Weights of a small contrastive image-text model: normuon at rate 0.0027.
Rows from block 6 of the image encoder of a small contrastive image-text model, named by matrix and row number. Rows with one number within an expert belong to one neuron, the router's apart. Each number is 128 + 24 x the weight over its row's rms, rounded and kept within 0 to 255. All counts start at 0. Numbers have three digits each. After the name is the row's rms in percent of the matrix's.
Before each expert's rows are labels from the 100 images, of 14976, where the router gives the expert most weight on average: "strongest on" is what is common among them. Only what is clearly more common there than usual is listed. The data: photos of plants and fungi (iNaturalist). In brackets: how many of the 100.
# router: slot weights (encoder.blocks.6.mlp.router.weight, 16x192, trained with AdamW), inputs 64-127
# up: expert up (encoder.blocks.6.mlp.up, 16x96x192), inputs 64-127
# down: expert down (encoder.blocks.6.mlp.down, 16x192x96, transposed), outputs 64-127

# expert 12
strongest on: order Asterales (31); family: Asteraceae (31)
router.12 097:092097148113116120108169110139120114119125120159134099076136142135145115064177151105153141137082156122160144135147107152093132141145137167104166154150156143082092135134130145123153139108137121
up.4 100:109110101164110121136089170115180122115134133100143166134080098149117113132142133097119161114137106127155136126149149156096160106124102104095104132151173127119125144181141125121135155129114103
down.4 098:132148163119135126096111138113115119160120134121137148147080142149168105121126137093136149165145158122127125099095118133108113143112148136117148096149139146089153049194142111139114128112097126
up.5 100:183111129103099121149128129106121100138159134132116136144162128115118129099106190151107115134129132103156126138121098101117145130150134115137114128172167193104092114166136074128120129137077108
down.5 093:132135158140085115091101108100165187138129119146127108107165108122089091108127122148112142189141085108123179095134167139121076122145125118137107114133118124080117118094138114131148135117138166
up.6 106:097133137134133129148145168104134108162142099121141124144175151184108097182122115114135149125117182134133141149086132142119115114111123123134145134135118116180129141108122094105112114111096102
down.6 096:115160118113142141158171127095134085132132143134137147154154106115142177112107096115110153134120164133132107137149112159210079088124145111111120169075124130117177159151120131102107127114157136
up.7 090:114158152102116132099107101150116103136102147139129142111132110117124105118155148110105134120144109161115144130115163090125149125165166100111161118061131116132113143170071097130133132146167112
down.7 086:133120116124104099179153145111156109141118146153127125129188136119144072152160127085144101160118129113120104141111158106124140160112152096125127083139128130118134100144121146068125124134124089
up.8 107:157119100152104153074120149170157137124093154116128135120087187153095134161115139143129140164145127129117115119174160155133137114116147114089151130166126119131148134145124149133098135130095096
down.8 102:129168127103108113102069147160147150106190140140158115160092138130099117148113128142161184138127136106138120135138178140159155142122131167094142120141136129141120139082105106096164131127136128
up.9 112:116120160122109130156114105150107153146133160124143117072132133106147187183165125159151133118110121184163184111131106152125123113087074111090127079111130119099097138118106168107157137157158117
down.9 103:123133160132167136132136131124094133120120139097116132097145106103103111161114130160122135133056180049119096108107169089135111114144110093163125155176148103107115138117148093124142205123167112
up.10 099:142153146136095146155146138122130120184148084093127127116126113162120134081150138085134184115114141135142185099128163077147137156096122096115153099135124185163096131075131129106131157126134104
down.10 098:143161174147145114109142147100132095148155098106157083137105172125128126134127110095103153122126143114150146101100151123132122152139118115100126150087130143151127131122151086131138140104117158
up.11 089:112147135136167113092148127160143132110131109153125140134151110118126138085101183142151120109112090088140079168129131137127132089155138139102150127125101113153147125118150147164099131113107139
down.11 090:098103127195070097148101137113103118158149142123083077157100125178142141107139117130113123129158086138151141161133144103088105122154151122125102145113119127167112147095139106132089125114145144
up.12 095:121131090118093097140139135148107111144167120134140137083140137127160138127142198098119116087098146092143127126135123150130125115123102128114092100128128104113122138103166162106143108115149133
down.12 091:144128147128135126099145177124139139115144114109128147149101110121112131151141085151086085149109125148189121140168112143150115124128094158136112144152104096152128116159125091187099124168141156
up.13 101:150115157142108132146189108105122112145162118114132114161146137121125169114096127130088102151123156134122096145155149103116199126155169139130150118161112179101128130148162093127128157084154139
down.13 096:108136150130124121173131121078146164081109114119145139172136077141098141119101097145156169167140101127133140130157155141052112157179146181127116104119118098152127093186133106107140129150125120
up.14 106:093120104122145144114120141167125099125118133126146138118152109150107122093138109101130113099145121104148113133138151121150097134125168113101119089089136140147115114174114175134121136179115100
down.14 109:117158100107111057132133129131154136104118132138121133137127091142177118138157147134146119085145134122104108099101135164105138125090144123122158141148115142126151125134120130122137113113132124
up.15 088:147106099127093158160134146091178145148096095147069155142108156122139145148146153101160104120162143139138114147114139133120079120101158177156129142147112114109147085135133111105109135129096135
down.15 095:117115118129145136093104118122115116133126118145152152086053134136099156153100102109138124090143121165132113126130121154121119139146121150081113070121125124129113136127131154157138107105173162
up.16 102:158158163074133130091153093097138111144135102152128133137144119110134118115152101094126144064130080153161138166098127129116109161139076138114134101121163129128142164130111087100148053127117122
down.16 100:095171108094122127098104166125121135133151108132154096106110121124161072107122120105086091101100140130119098163118150122119157145146117103130128143106124142121116201127169128145139149184118124
up.17 111:148108128130119136135170141124144132137112150111114118152131153131118138122103147124147125097140112106082140085135150104105130151140098117133109113116065111129173158119099118139098120119142118
down.17 112:138133168148115142147108117115108166146137123137134192129059138146123132121166149155139116110155152136123156156171099114147123096105125142121137089119150103147100089130105140097144118118099090
up.18 094:157168161070127139143126110133157122141100107126118125152134121151125116167119113095142129135112145110116117148139173128105132115141122087156147156083093159145092115189109160141111116075160122
down.18 100:137115068110119130122152178143179081177133118148125112126109109110114148137111094108144090145141136129161110138167134142129162097118080097104093126149121154126139176147160161171135074143115104
up.19 101:137105093116164137148108164118106153135086103059117124105142124139140100109145135117113099105099095166133142139157149153110134132156130070101148164085128127095113091161148103125097195166106146
down.19 104:116158160135115136086130106162127114137107126114124164104132119155096112148110126123090118121166121145068114146116135126139080106174081090136119128092102108122096117152153120170131139121142163
up.20 105:101150115155121112150127143135142131081162122141143133142090142129180113128165129146120101143107095201111152143176114145166120148138131167114084144143149145147129169085129155143122172172138162
down.20 103:122159122142163109092065101110153180115117130078130166160114134198115116157123139086144140089094118145115144096147123120160123149132123113096142064137106136107087092106108139105138124129119130
up.21 097:162126143143158107090155100138138128121092151109132108107102161060160101145137128136146138110127165085113117157111153139095110135127155117131152110105113112113155155116152170112163127107200122
down.21 103:094141163129114140156150081104146143147133124153191167165112114145134119173128109137173149120150150138135152133167140145149125128128132115134119115098135138138120127080148151122176147148133143
up.22 102:126116121091129146145153132125159169152125130156103127153150149103184125147150172134097119152093168156125152143137141131102095125109162132146105111128152132115144092149111171123104155185139128
down.22 098:095121158130144114170129146155153151083140110110135098103115119128096104130096100059109146147157103168142162108155126160105088131157169123126145117130107129124112139152107127156127125107143112
up.23 106:106105159136137135134101101103112132117157105151090110122105165138136163129152167147122170148100114104123131136123132152139155134122111132158152097129148095166119108166092129127124135133134106
down.23 099:180132125105135144128127118093098103146152173105140170133109110118134160093114144110148121132158104129119166111112164130099132137128133149153107157078093122153122088118143102135129121137115120
up.24 100:144114162105153142158122157122146163132142130124149137100169094160145102116149091114132101102092154133120137116103109151127124140102122142150119096115173122157153100163149126140185115109146137
down.24 104:155099086100143152089092134085126148134190120110134132095107135120111155108114121133128136135119125103094120121088112114108132096147129122120157153099121097148169177150151131126099162147101114
up.25 103:128096155113116128129138164080117111118110117099100125108099118101131144125128155130088132121095125104157116148144122125120108150111138073079148152124116155150117096135158137139124122125144119
down.25 098:114158117113138125128101129181134125151104120095096116142100121114117099123150125118093133147155123116143143125063132140084115127095101097122154174137119120128077158157154130123160161128178142
up.26 103:144154122114126147093099107106128152084140131154129143103157144112145136124147165147120093099080138164106193111160130103146108135099090161138126108122121083147110191116139156149090104113118161
down.26 098:132081123143121153123097133156074162133134152115095152107139138110104108134107141109088135146124156140153118160165116119085137111108139143121124100081081137161149161083102136138163113134099147

# expert 6
strongest on: order Asterales (46); family: Asteraceae (46)
router.6 102:121174148106156099135153142114125099159133135092090099154118154092118153163142128162161136139100139131106146163051148123103179119145131106173119185083124133145169153143149131139155108142117147
up.4 104:147098116146134110156151138120130112158114101157107107120131125136154153146113080146138149145165143132104100162123101089135122136169090114095146094130099101140123083146150099140157145135131142
down.4 097:152121143092096156133125124161123111148151111165065120137149117145125137166140102140103121134109157150160108116141123134137132135099146153115176114153125116150125110174101138134147142137155121
up.5 098:122136107172105085108136179168139140118093080162107101143106131128137116141124159155148172160110123108108140156135141131180115130143137153098121108143140097105108102148116157111158144107118113
down.5 104:139151140105122132152177136144117122125147093130093167137099082096138109142121084159143146089124152129142107090160149145150123146149080107145134116102139148103134145155109146112080114135131130
up.6 104:135163121146169152118100134120166082117088169101139079107116152108077145115107155099129061172111128171183117112108136137139156105121164132091169115101126113156113151115109120137122122093150122
down.6 109:090152120140175147118138104102102128104098120122135112132159158103147113135137128139110103137122164096097147096122151135082112159157133134114126145122078116147102145157138129121190160127119122
up.7 091:118125164130104122102133097118107156102126117135145055155118095120113140136095133138103110119118167161149129092153135154158145115113144139123141085133135130133071081174112126110120149104085138
down.7 100:124157119140129114111176142122151184116142137132130128140124129089141110167158100123114128136137120138125132096129161125099116085124119113127152111101109133092115144166156113141105123132157140
up.8 098:138156125115123142162154120136106115149076100127174149118110081154112142124116116101130139124150130111064107110134130118147183130065124153111157144089141123099086133112086101145144092175097119
down.8 098:103138131097121150094113114185157111182136110099153172126150114098093143161105111140128135109132122101154125137101129116116128134137127111127126166164097165132134146081182134152108112138151117
up.9 097:100125140139130110139119082127120138097156125178129164136146127138142108104142103096071129111133132127113149139134154128124145133096133113119090158152103145147103144115140123158164144088091126
down.9 101:095119129137129105112116142106136102126173113119114132129119125097127131104102146094150172189120157136169119145131127153111164140108141122087149129136113131108132152139170132159128169114110112
up.10 090:114118064133159141091079119102138096142121104135163128138188122115150111126098115145107113150113084137124093122170153134102140103155153132117139115119146138127141114124141160129117111076179126
down.10 102:162118104118161151147130152109107174164111126143085118138173120141123165170125136172131121149136129064173151142118118140142114142086163118103179170111106080145083125132124123134128132114125126
up.11 114:081117126113174126126143127132111103109094121138131134121146127135118176110103116089160158112155121083126119086114113148102135134172153108130105136094120151108097077146110185130160072140170116
down.11 109:089152141140125138124174172091119088147126109121144130139136151133120167142144126138113117148093100129131129129114098144161165150176116160213147098120118151129105151127131109132130139135098121
up.12 103:146136138161120115154103153126130129137142099076130131086120133198090153132112145102148093126174164173087164120140141111109137160101167124134165137147132121120110142124134090169113136121110136
down.12 094:130110072115155125168103135134101160134145115134117122147087122144084121134126121154131145096069094119152126179134129131125165190102112176130121170123091141160126155133118155126135133145144123
up.13 101:098118107101130130081129107113108164167124140128096150119175130128148115097125090122123150127108178135135117107116129098131094101137119154100114114108114147121154150125108111150150144172156138
down.13 103:125152159129093122157102115094164096097130094136094150151109140177118130106140144103115119147122101116122159133138077128113103154097120135135124132154155141123139123141153104139182161097124114
up.14 110:142152118106117135131133112140093162164152130152138128120141123115119161141144103175096136182114151157067156074113113149142135149186105166128118141129119108144133152151140092179137107111127132
down.14 099:157107124170098115159116123132127109134167103097129147122125064096153148135105108079139147156105162142166118107154110114151096133101144097132093151149129126074085090134095117140134168132136137
up.15 109:118122163132072156117126121113139131132146157140142108104138138129092142117152076092125195165119093157095143125171136110078126170137134159123101157145148117142089116112133138117118115149122131
down.15 103:125114098107160141115138095130127091103164115078138125152126114147079129145158119176191154124110115131112122161133112145169117105154157115096122103139146117145135167122135093088101157111151089
up.16 095:109120160130106158135135121159093114155169102127139146118147118172078149151095095151091149148120144149110095164149121131124120104159160147121096105115128104105126156129144149146106137116069090
down.16 101:111143129151120150111155109116139145119100128148133112146089130104120153105139176099136130085148157116158150117165159127134141110138144126141115174110145113147121101185114126139100151093129138
up.17 090:076161170119121110160103126143147136174154101093122120127094142141127158105131130113074126176134112135130102121132170140120146134144132098093161135168089143098120136162166069150114150103154128
down.17 091:094093135093133102180128122164140137120124142165147148132125112150154134166130116118172139161139115127132071131137082105107120133114157147128081142163152111124108120171098127104139129117150127
up.18 102:186149118130128151128117104128098158164139138103153108127140144113107078136140119139127058099082148108121154137100123109127108154177120133128122109137137089133140139179140113105109133102177103
down.18 092:155124114156122118191129131069085120141106126121140143092132118170098164107129117174095128137060124115129135166148143125112082128107131112118113139129158131105134148126139112102155154133136148
up.19 096:146138133114144128134137107096121153146145085142112101120113096120154094093108143136112125136100120128128148126092130185135146120152103135141115138121143140096160134131111128145100120123111162
down.19 101:143151093112148096120118153083137115115128109129149133129161155169102136118164117125131115165127128106117113143130139153079112134119139143145149167126153094115109123140125141125138135188076119
up.20 109:115100173101178148179118145111147168182093111124169073078136098181125121179107145160122100115122096126116126109144106115162097105120165083159173120146085102141145103112124114065135089136118166
down.20 109:117129101097070117139137120163155163114108120143129125127156152128159094126118114127146100141126126117136122109086153177111176142144119132093131156104127123101119117153133089088149135145113123
up.21 094:127144144134141122110119146106108150105162117155125113156132139178168123135123135126128138153139118132107128154093098148154117169125113124108121149155136147134150140172101122105109111182144165
down.21 087:150181147140100165169115158137137193182114161136143120126136087157112147125100086148148113097177138136108115120094079187121133141113159106089129113098113140126153131135157116139125140148114098
up.22 100:171073165105117110122129124105128149112124152121120108195133142103096071139135152113112106126121165106125155129130108158170118138069140163148098153096138117117134120088099080113143141163122117
down.22 096:115156151117072122119094096140116145155148117102120108136117134116096124149164114117112125133156076128094161148128117138064145154150128108126161103077143157109134151071140129129102137095126130
up.23 098:157103104159158119103110147137091091110167130165135126134180103126156126108106155121155118101102131130075111111085161125148128098096136143100129094145139158125169116108128130097101117133129078
down.23 093:191090110103091149104136138156099142143168127140087140142134107136174138151136141126121109142087123090166140093133145127116146121143158133124111145160181143108126147111134127113128170145139156
up.24 100:082156115113149155147126119122124146170158132137116117123116139129171140111106118135156140175148183100119126147113080119140145097133121128148119103119118141108114118123135161118126137068155105
down.24 096:133155139143124157117120094122105106096116137152151087141118119118102150133141147133103110156135085120130126150125153086109117123113118124110127130085162164112112151117175118113128126124159121
up.25 117:125147075116139150148104176129096096168141144104123141115124149118140171115123141127111120090176135167109153109131155169103120127088154096111053149140138114101078172139147185134108117128090138
down.25 114:114121137145151133161075167147113137116181119095125105158123093150094157118155150084141117132178080156141165141109122102121168146088160133123101137186119114111110135073112152110109166125127095
up.26 095:113127103125092144099155107141130109138135107156140134128145172084138113088105116117110128139080143121166093105147147159123126128139138113219143118131168156157153132131118090142164149113157144
down.26 099:126135150120150152117138128097137123080112134119118161145097071119126122158143153116175128107111158123122094098160186128113145124119120067146133129135108115090152112128191096164084125146113152

# expert 14
strongest on: order Caryophyllales (28); family: Cactaceae (28)
router.14 076:115170110134123126099148148137111130121124147162137115131089140163135127109110134109138136104087138122114139138126074105155135114108164117165117110091101081122110166143137108128106106156123138
up.4 106:098156133153109162122106132115193137152109090116136149134105124143118116115138130117081153148109090100200152098119187116120137137159139139130095107163140133066162133087147102130112138106113197
down.4 109:111132118121142140119101153144093166098129115133098120095107139099085131103104115101122123085176130138115119154161141136138146132127129134130124136090102111089107153141146106122137138132129145
up.5 112:102096099149134116145107143140125130043113146126076105144111107139115123139131158104111118109104104183111146140086124143123125134055119128089145145077173121115123097131110131139111137194108124
down.5 103:126114120110080142133101194157136139139160127211140113142130117169150082145135178133121145086135145128100095131120135136120147090136147107081084101122150101161125092104123139120116133053158137
up.6 093:124136107117115162150108133118134131097074082124124136141095146112171160101128131102088124123143093130174112139116155139133096129158125115139135112117120112096122113100151125140121112125150120
down.6 099:096122151147085109125117161110124166110138141137154152128178122129140143113179112122088144150142100111123127142153115145125149106070136169140112142090102112133128125121131115112067074175126116
up.7 104:145127137138145135160119111090126126097138119074103109140150116106110132182127112125104124159173111123139115147118109161150098148111107125141124110118138114135077103127121138108130127117132098
down.7 112:104124117080159119116127120142154093161135123129126132127134130120090125129137118118066099151133132097142087135128132162124136118132155135140137165143114162123115149096121135082179120145134140
up.8 096:166129091138114124135142134110168134176155113132153133119121111169106078145130123150146123186077133156134144077166120115136112155142134130119130150159160152121120101136139126115145125125135151
down.8 093:160135133176148130103109118130162120146160150137131129131110119104121126130101150129139132106113118108149107074106125140091119106159137132107165110115124137123142155171162093093153122105126127
up.9 104:144108106152117154131163121070165118160159160132128106131186109090141146091121149130104137099144203132124091143137104121107102128114149134111121103116130135134117149126113109128117127160112147
down.9 099:142139128146086078125141164103122136095125111125097083137132143096126171121131159098158150127173129122136128126177122138101161089095151140069115138083121140129142133076162114175115169123140133
up.10 099:167136094165126111144177120167122143096105179099115103074112111111161111127135135158098129101141168085144155108129110134143120114098118125129150147129117157129100115129131058136166107137122111
down.10 096:180141140159114167109118134146134140087122153123144071109107136099117138134192112109133136117158165113129122130099145164130107103157123103145088136117141104166105090131128123150113077123086130
up.11 098:115099055111131122071110125154128173077182069109120157119107130105158116120129128105128102100128118146125138145147151148116152178140127109095144107127089153095145102109115135148155162141106121
down.11 100:112096147130118194126098123141087112130143101142110148149169180120148146097110118135097093107137135131141134176119124071130134104134137154117124118104104091133117157145113138081159132111107140
up.12 106:147135091103092110127119107120089131152119138100147115160088154150137140094088071141120164154155131159135146108106142137154158195124113090106134111149125146098156160113113193148150122129098099
down.12 101:142153128125123118134147130100152106142099126140149124104118121113125140100138115110099099100119128090125129108142110149087114155168108100156147172210185082163112148140089144136108134156108135
up.13 102:118123132119134135161153145161156099180162123143133118101118094153127139118120148099099155121133111103166127133123141124082117090119127141120153075128107106104133131123102105123117115101135101
down.13 104:125166147150151157129104139111125132131147123144160114145129142148116141109106150100152133184117117100134074098134188099082133128167157140139138095162141143138123139138149097138119120103141133
up.14 099:120129142107098180146106105162120188165115142109162131156109146172114125127143104115149080108124077150137127085142130106127147168153128147159133183136152158156119130073143132147128108143100124
down.14 097:126169164106104121159152113130111166140117120153140101135114096138121110089143135126123134115149106133180162127144105120152082120128117175093131113148093090095134181131136155147123085120133106
up.15 092:150098137121114132144151131131148144110164149161068129100165086127121141157116139111105118112115124174164176120114079095112128136085089128142110141131128167099126122127135128153137139098130142
down.15 098:124147159156124166135135083181118133118132121159148125140127160134115109141129108119133122194093140128165121114117135102177120113122144139100146101128149114089145153165158126116127138127154148
up.16 099:130114160128127123139144072135093142142188170127139160150105126155138121141096139128172147101119129107138124082152186129139111113141077081140146090108089147095150144153114132151127149156145179
down.16 105:169121149141141101114113147103149144092090096146163158110111133115151122114136141160135113105160124111102133164142156129110132152143107134152138143158153165134132161134134139112152081100132134
up.17 095:110141154111129105136114129172125108178131094062104122138165105126109117128133122130129098168116172147120123075141127111124159131164168111115116127139123173155105129133111163125139182116148136
down.17 099:172161127127121096139133103090121094075125137086106182133134122166113104154121119143113138137152150160080129137088127123113126164130139115098180128165122123132108109116149122136127182161126128
up.18 101:173146148109113143147116159139098115157086136132161142119126111115144109133106114112084106133094115124155168173101131170140130122109126127134151152124143143158109141164183116154123113102155134
down.18 101:120114096154112168173112109093113109121137129073129164139099122112124125099134109143109156102071122121123121141160131147108107130157146108120148109128125109115151114125103125075098125167159148
up.19 098:128120153175108152136126077122134113133113145136113114172114109132098166151122123147073114151106121121059104136157118147093146119109098126129123129084125128136104113127126161128161154083064156
down.19 101:103145137107104132149120121105175094142127110145135137105121136089113091106185117164130117143097125127079135152122147105126100153152131147132122113112128131121121102130110121079139159112077144
up.20 104:167176102148153104120113146129159105145178103134105145117126092139141128179130102152104114091127121152128115104126097164117141131140069179147124070111146140122117153113151095136121108156122139
down.20 106:101125141139075133131101100112131121104112181158120150086096148110142160125121102093152116082131119142127117113113142121131098108124120151124131123111088172147129112103130146122097119107101118
up.21 097:149131120125104162095096125133150102138109082135126140148134137120136128159092127121147124153105143139095133131099127130076151095141138127120069136119147151141118091136108174143122127177141126
down.21 090:119148122101155161151131134135131162151112100141091175095130098127147132141095150122148121082130140162113106124146109155141161155172126144172109110113132158138172151134123144127129124121137118
up.22 106:149137103130130167137116129125157107149116102090136159100128125112141129171114062103090149175110152182098113116120145131179143098162113105142107189105158122173137124156077122113108153161188108
down.22 108:122110137083053124134076111145100146143131080138081149107135119108123095101135124130119142127186099105170113147158133112125139181166103129180139141119164132125121131084114109120101131126157127
up.23 085:103170136133125093122114122156143141116127151151108169115144091149154128150114151085139125112178141150146153088113099126106111149114099129104117128145088108100089138145111074115133118123163104
down.23 099:145131151156096153108117111107093203134122136118147093127143130119156145117113151130127084133122143135123108100094139111091142130138126139133113131133116138158123173144072088181166141121124092
up.24 100:120148125134087163145134115106084168151117105126121102152099131140111120135142101098117136114149140092134125116174121137093128135095125100084128229143117153151132128087136139113142117109115111
down.24 097:129135129110073195151107128144135150172155106100102101150126116159141112125161086122121145184117123128118135145120138129123128141110096104117108102146127152118142114139127148198112135150108097
up.25 103:155182140144136131145124104068124147082153173131142114156112088111098134117136139118135129146123152128152162121118133150128117142129151148090130109121125111093136136135112144156135154145149109
down.25 106:106134124119111126137157180122129133082150137110157111119128129130106152083155138172094101130134160124100139067160168139105156093109162146061165133127079126155136122112117170130085122129138134
up.26 113:111151105092150158139150097131117115125127173094126172159117132110123120101129169102191142130143098073110118104117141148144113134121123117116122079107116069138162153167162151158124138136122141
down.26 105:161164127088136124126098114109136122092134151109133133147148145151114148124127124137155107125097121121121110106113115143100097117152109136160099158121152121089168118110125170123040093131127108

# expert 4
strongest on: order Caryophyllales (62); family: Cactaceae (62); text has "cactus" (39)
router.4 110:117145132131139136102100129132117143149140134134117095113143107121132131125099131140157168157103136161132111111141133092136174106146114120140123035109153143138136063136151129133166140105146143
up.4 099:115126123134113123147103149107114121151127110077117134100096136103141160132121120147104091138109155149151120140153129127144121155134157161136116111178140121149102171129164154128142087124098087
down.4 101:123186099163138091145132153120143119103149075178144144128124147151141099162155096137126128113130069098099172135086167102136100142086115132136130133115161121148134147145120129129135129136116085
up.5 095:126143123115143138132133132128149160143111130094129159135081087118120138127156134116181186119167120143176099142119131141158085113155154117110091123127134141133134154115124126105120148107127121
down.5 102:129082170113127144126127129107098136152185133153137135119115113129132137107137148132088104114120129162147107125122110136125109121137077097115139104120136090125067161110155102113118152155097185
up.6 093:117113100168154124152146072134099098129131134105124128138115121141121121126129182125173140193118135156127150136119161162155138116145155073124153116115152138166113121151159110131131131134148123
down.6 093:088122112128098077152154140138126148140159104126121093122161124159125125176111125124153143053136140136106135129115126101114146125107127118143145180117116128122087098112083111101150106125126162
up.7 098:144137136108096119167140148186116139079126166122098092110135092164137127130141142141122117118081087157114154114108116136148114147140103122148115095164178155133116158084127142114093097126146143
down.7 102:200116111120112147107125149121110144105077113125089124107157140103142104170119158115138151117088132115114165096128154141143146113114152093123092124171095171141111128147154139130145125092095138
up.8 102:114106168136133168106115118123159168125149178141130120172152120147105149111129153158094126143165087167091111123179144139131114129081148122117129150166095114163155083149136145149124158153138113
down.8 098:131112108122152116155131118118163127161108080086122093108124144137108132115074135101155151142133113121164113124132102122137121134095124110147161126107154103108145185129141137135096101097101118
up.9 100:159157115094136110143109167063101123121159096101179148081128129122102153198159141140103109150125146155105158152122130135139149051111131098132156174105135118161122081111152142110151097101151142
down.9 102:128138138107111123111100087125160156128160116145150143121090170154144126110129154154102093081189136160112132152115101115176094139141088132130126099131110141149123179089092097111085157148107099
up.10 101:182107110086138162156090123105101134112157122102121144149126128121129135117159127137140115155122130149097135133182121159108127159157146094116123124171151165104165119133100120101126155133113139
down.10 104:098080143118082148113103111102127136123109165133137147168093165107122140148156173117132127131129153124142146118127157151131172140171140128127130115096119112104141137124146136099133126140096158
up.11 112:155129131087137118150139118113153170147141091144094146134133105100129135096162169187105112133115113084112101144138141130135178136114135138100160172092153150104098129101117127141121148092151105
down.11 113:096102142174116133141128144108130143112141124093127085105098140156126097126116114113129114136131126076189131143125149128130108102106133133081100122132175125115128139120155077113065124145123152
up.12 088:095128146089129085103133129182125169145108126139114138050130118131146157104144137147170100139126128136141139143174113117076148157129172113127130125090127135109150125147145098132144176112073155
down.12 094:164131136135105163150136144141075106130130125092157138156112096156149151127122095149139132121101112138130126133106099143141096135073135070164151144127123137159126141125120106127127135111167115
up.13 107:142106122128103116096118114144109102104112139158093141111140128157127164119136161097119123109155135098105115114127146155116143131110118149119138147165137135172089083099103110104164103109118125
down.13 107:102150131133095129162134076125115135111101135132161137149161124121154143138128107142156182123143138099093134117092096094103133137139104104133113121096114169126090146152118077101106134152147138
up.14 093:109156152117122136157106098118116112070098134147122104181116140118093117148144142169111153138116120119124137147166091119139103123099132147123062184128155115185179142148154109141116140156104120
down.14 095:141166114098133116136113134117124146161093139166138103105118104074084078125125159085131116098140122114138106111121133146134172135132104119105135103088142153106121113090123095105164084154102143
up.15 101:117111129121074147188144130155155160169167169148136108132156142104132142128108147117134127130124105118118161162130122131119108112080163128084135112105125149153089122114093112134141122124148096
down.15 099:116156116145116120125158139141157129099087140080158129108106115121103123142121132142133146148111083126117131116107125105115118114138089116124148111152126137133136129168103120095128124104124146
up.16 087:124119122071125133115124111111142118123177168151146145103144172138132163160129144128142116131095113090088130173067164107152126094126126123144180101116145099109159124174113142111122142122124128
down.16 093:112124157103116150104130119093150079086130142101113170148135171196151109148112135141160125142151119152089123131133119126156124120138140139128137126150133116128080116145149138106146110109111165
up.17 087:179160161135119173157165123113172115134131114140111140132159150076109103129165125079109126154096121153145122145138121137091142117139122116089131123131119089112108134154118071134138160138130147
down.17 086:125149135071088134143154101131153147106141098170183164082119109145133132104102123121147132145158162166135172135149131113139136087164126126146134158078157137136156134139134077142131124133126095
up.18 100:141135115159135135098110139099147115115147107123101104116114116119131157142110149139083107119126132108128166086111105127130154136066161112110122130131117131123074088170114151158136141115124113
down.18 098:115119154105162090104170142096160099141123111131118163111159106159135131139142176121135164148121186141158085125157130136160106108100109119152146140155127163121134102118117144161117145154113152
up.19 105:126115148147080133112115114156132151123073161129133138180117145127158125143110133128154157177111117109139145150145179116073137130142107143117129123157127107128126170120170135149114108153105140
down.19 104:103136094166111122141169141155165169111129133128089137125151126135091118126114120135098123151130094159116139148145120127131109106144177114085108123148124141111116143135159134136098087146168073
up.20 093:096123120128144148156145118146103135130135120144130171093140116105135089166140145115134172090100129131111136121141126123135112117175147158135102163078115124110142170142156107149143103175164123
down.20 100:131121157124116108113117189147124129116145108125155100122144127113117138165177110128086138118135071131125129125095188142136135115107129107118076127107138124140070136107113153122157147113135158
up.21 089:117162149108109104131189131140118140094127147102147128111120147089125138136132172088157111119087108081165089134157136148115139113187082127143131164149132151146131129172170132128141102112160130
down.21 101:144113133146089153108130119152090125137127143105129140153155085107146100132097155132150122158153113113107171128067163162160160136133114091135117123115151150107115118192168127081100153105135128
up.22 097:168123115148136078161122129098126129097130137143102131113159152099132099107097127212151095142140155117150114142142085161124100109159135160127118133138131135125118108126139086113080123169122108
down.22 098:126128120175162184165139162132112152120124122153149144100116123092116142111127097122117092083133141111098127087126151119125137133109061128111137134096082137125138134128140143113063085145143080
up.23 104:142108105116108123150150106114128128078152096149167117144140134143162160174136124127120111063169135134123115125147120114144153141109112110113128152126122116130174123118131132190154177150101150
down.23 095:142100154126108139140122076102136151147144150135106125171101139114135116098147131135143163167136125124135134067158128161102107116114071104178148132105109172097141129157080132140096072089142117
up.24 100:130179124114129137121121144132080172172144105128153119073127135124115152156143146135103128146133100143127161121093137159144113157119123128124092120140119141120108131135104131110181150106108133
down.24 102:168137125120126139150098084129157127121103161096136083142074170121127113128133086121166104130152099121148162101135088116161108144085137151136096108129114171080159126127136144115098125145141129
up.25 093:115125111107119147143134098062082133160138128098167148112145135166139083133106105149122158143138145123107113111161118157139110107122128075105146134143131098128173105111146108116151132110139163
down.25 097:160146133172133139085155127114149106136143135113145196121134136133096117122126099142140120170148092130143115116127135134173122121102152143100162158084113096102133160116112149117151136120127112
up.26 110:122138123159101139110175121119123135132090100155181110076143142148097134111134157105112133128172110111132113118145150127102134137034155116123113137096131125123126150098092118122119122126189089
down.26 104:100113135146145164157099087115127114108147112142151099156125118095112149146124118139107130112117150168110152139121101115057142195140140126177160152102127158077112164124114156161120105148142133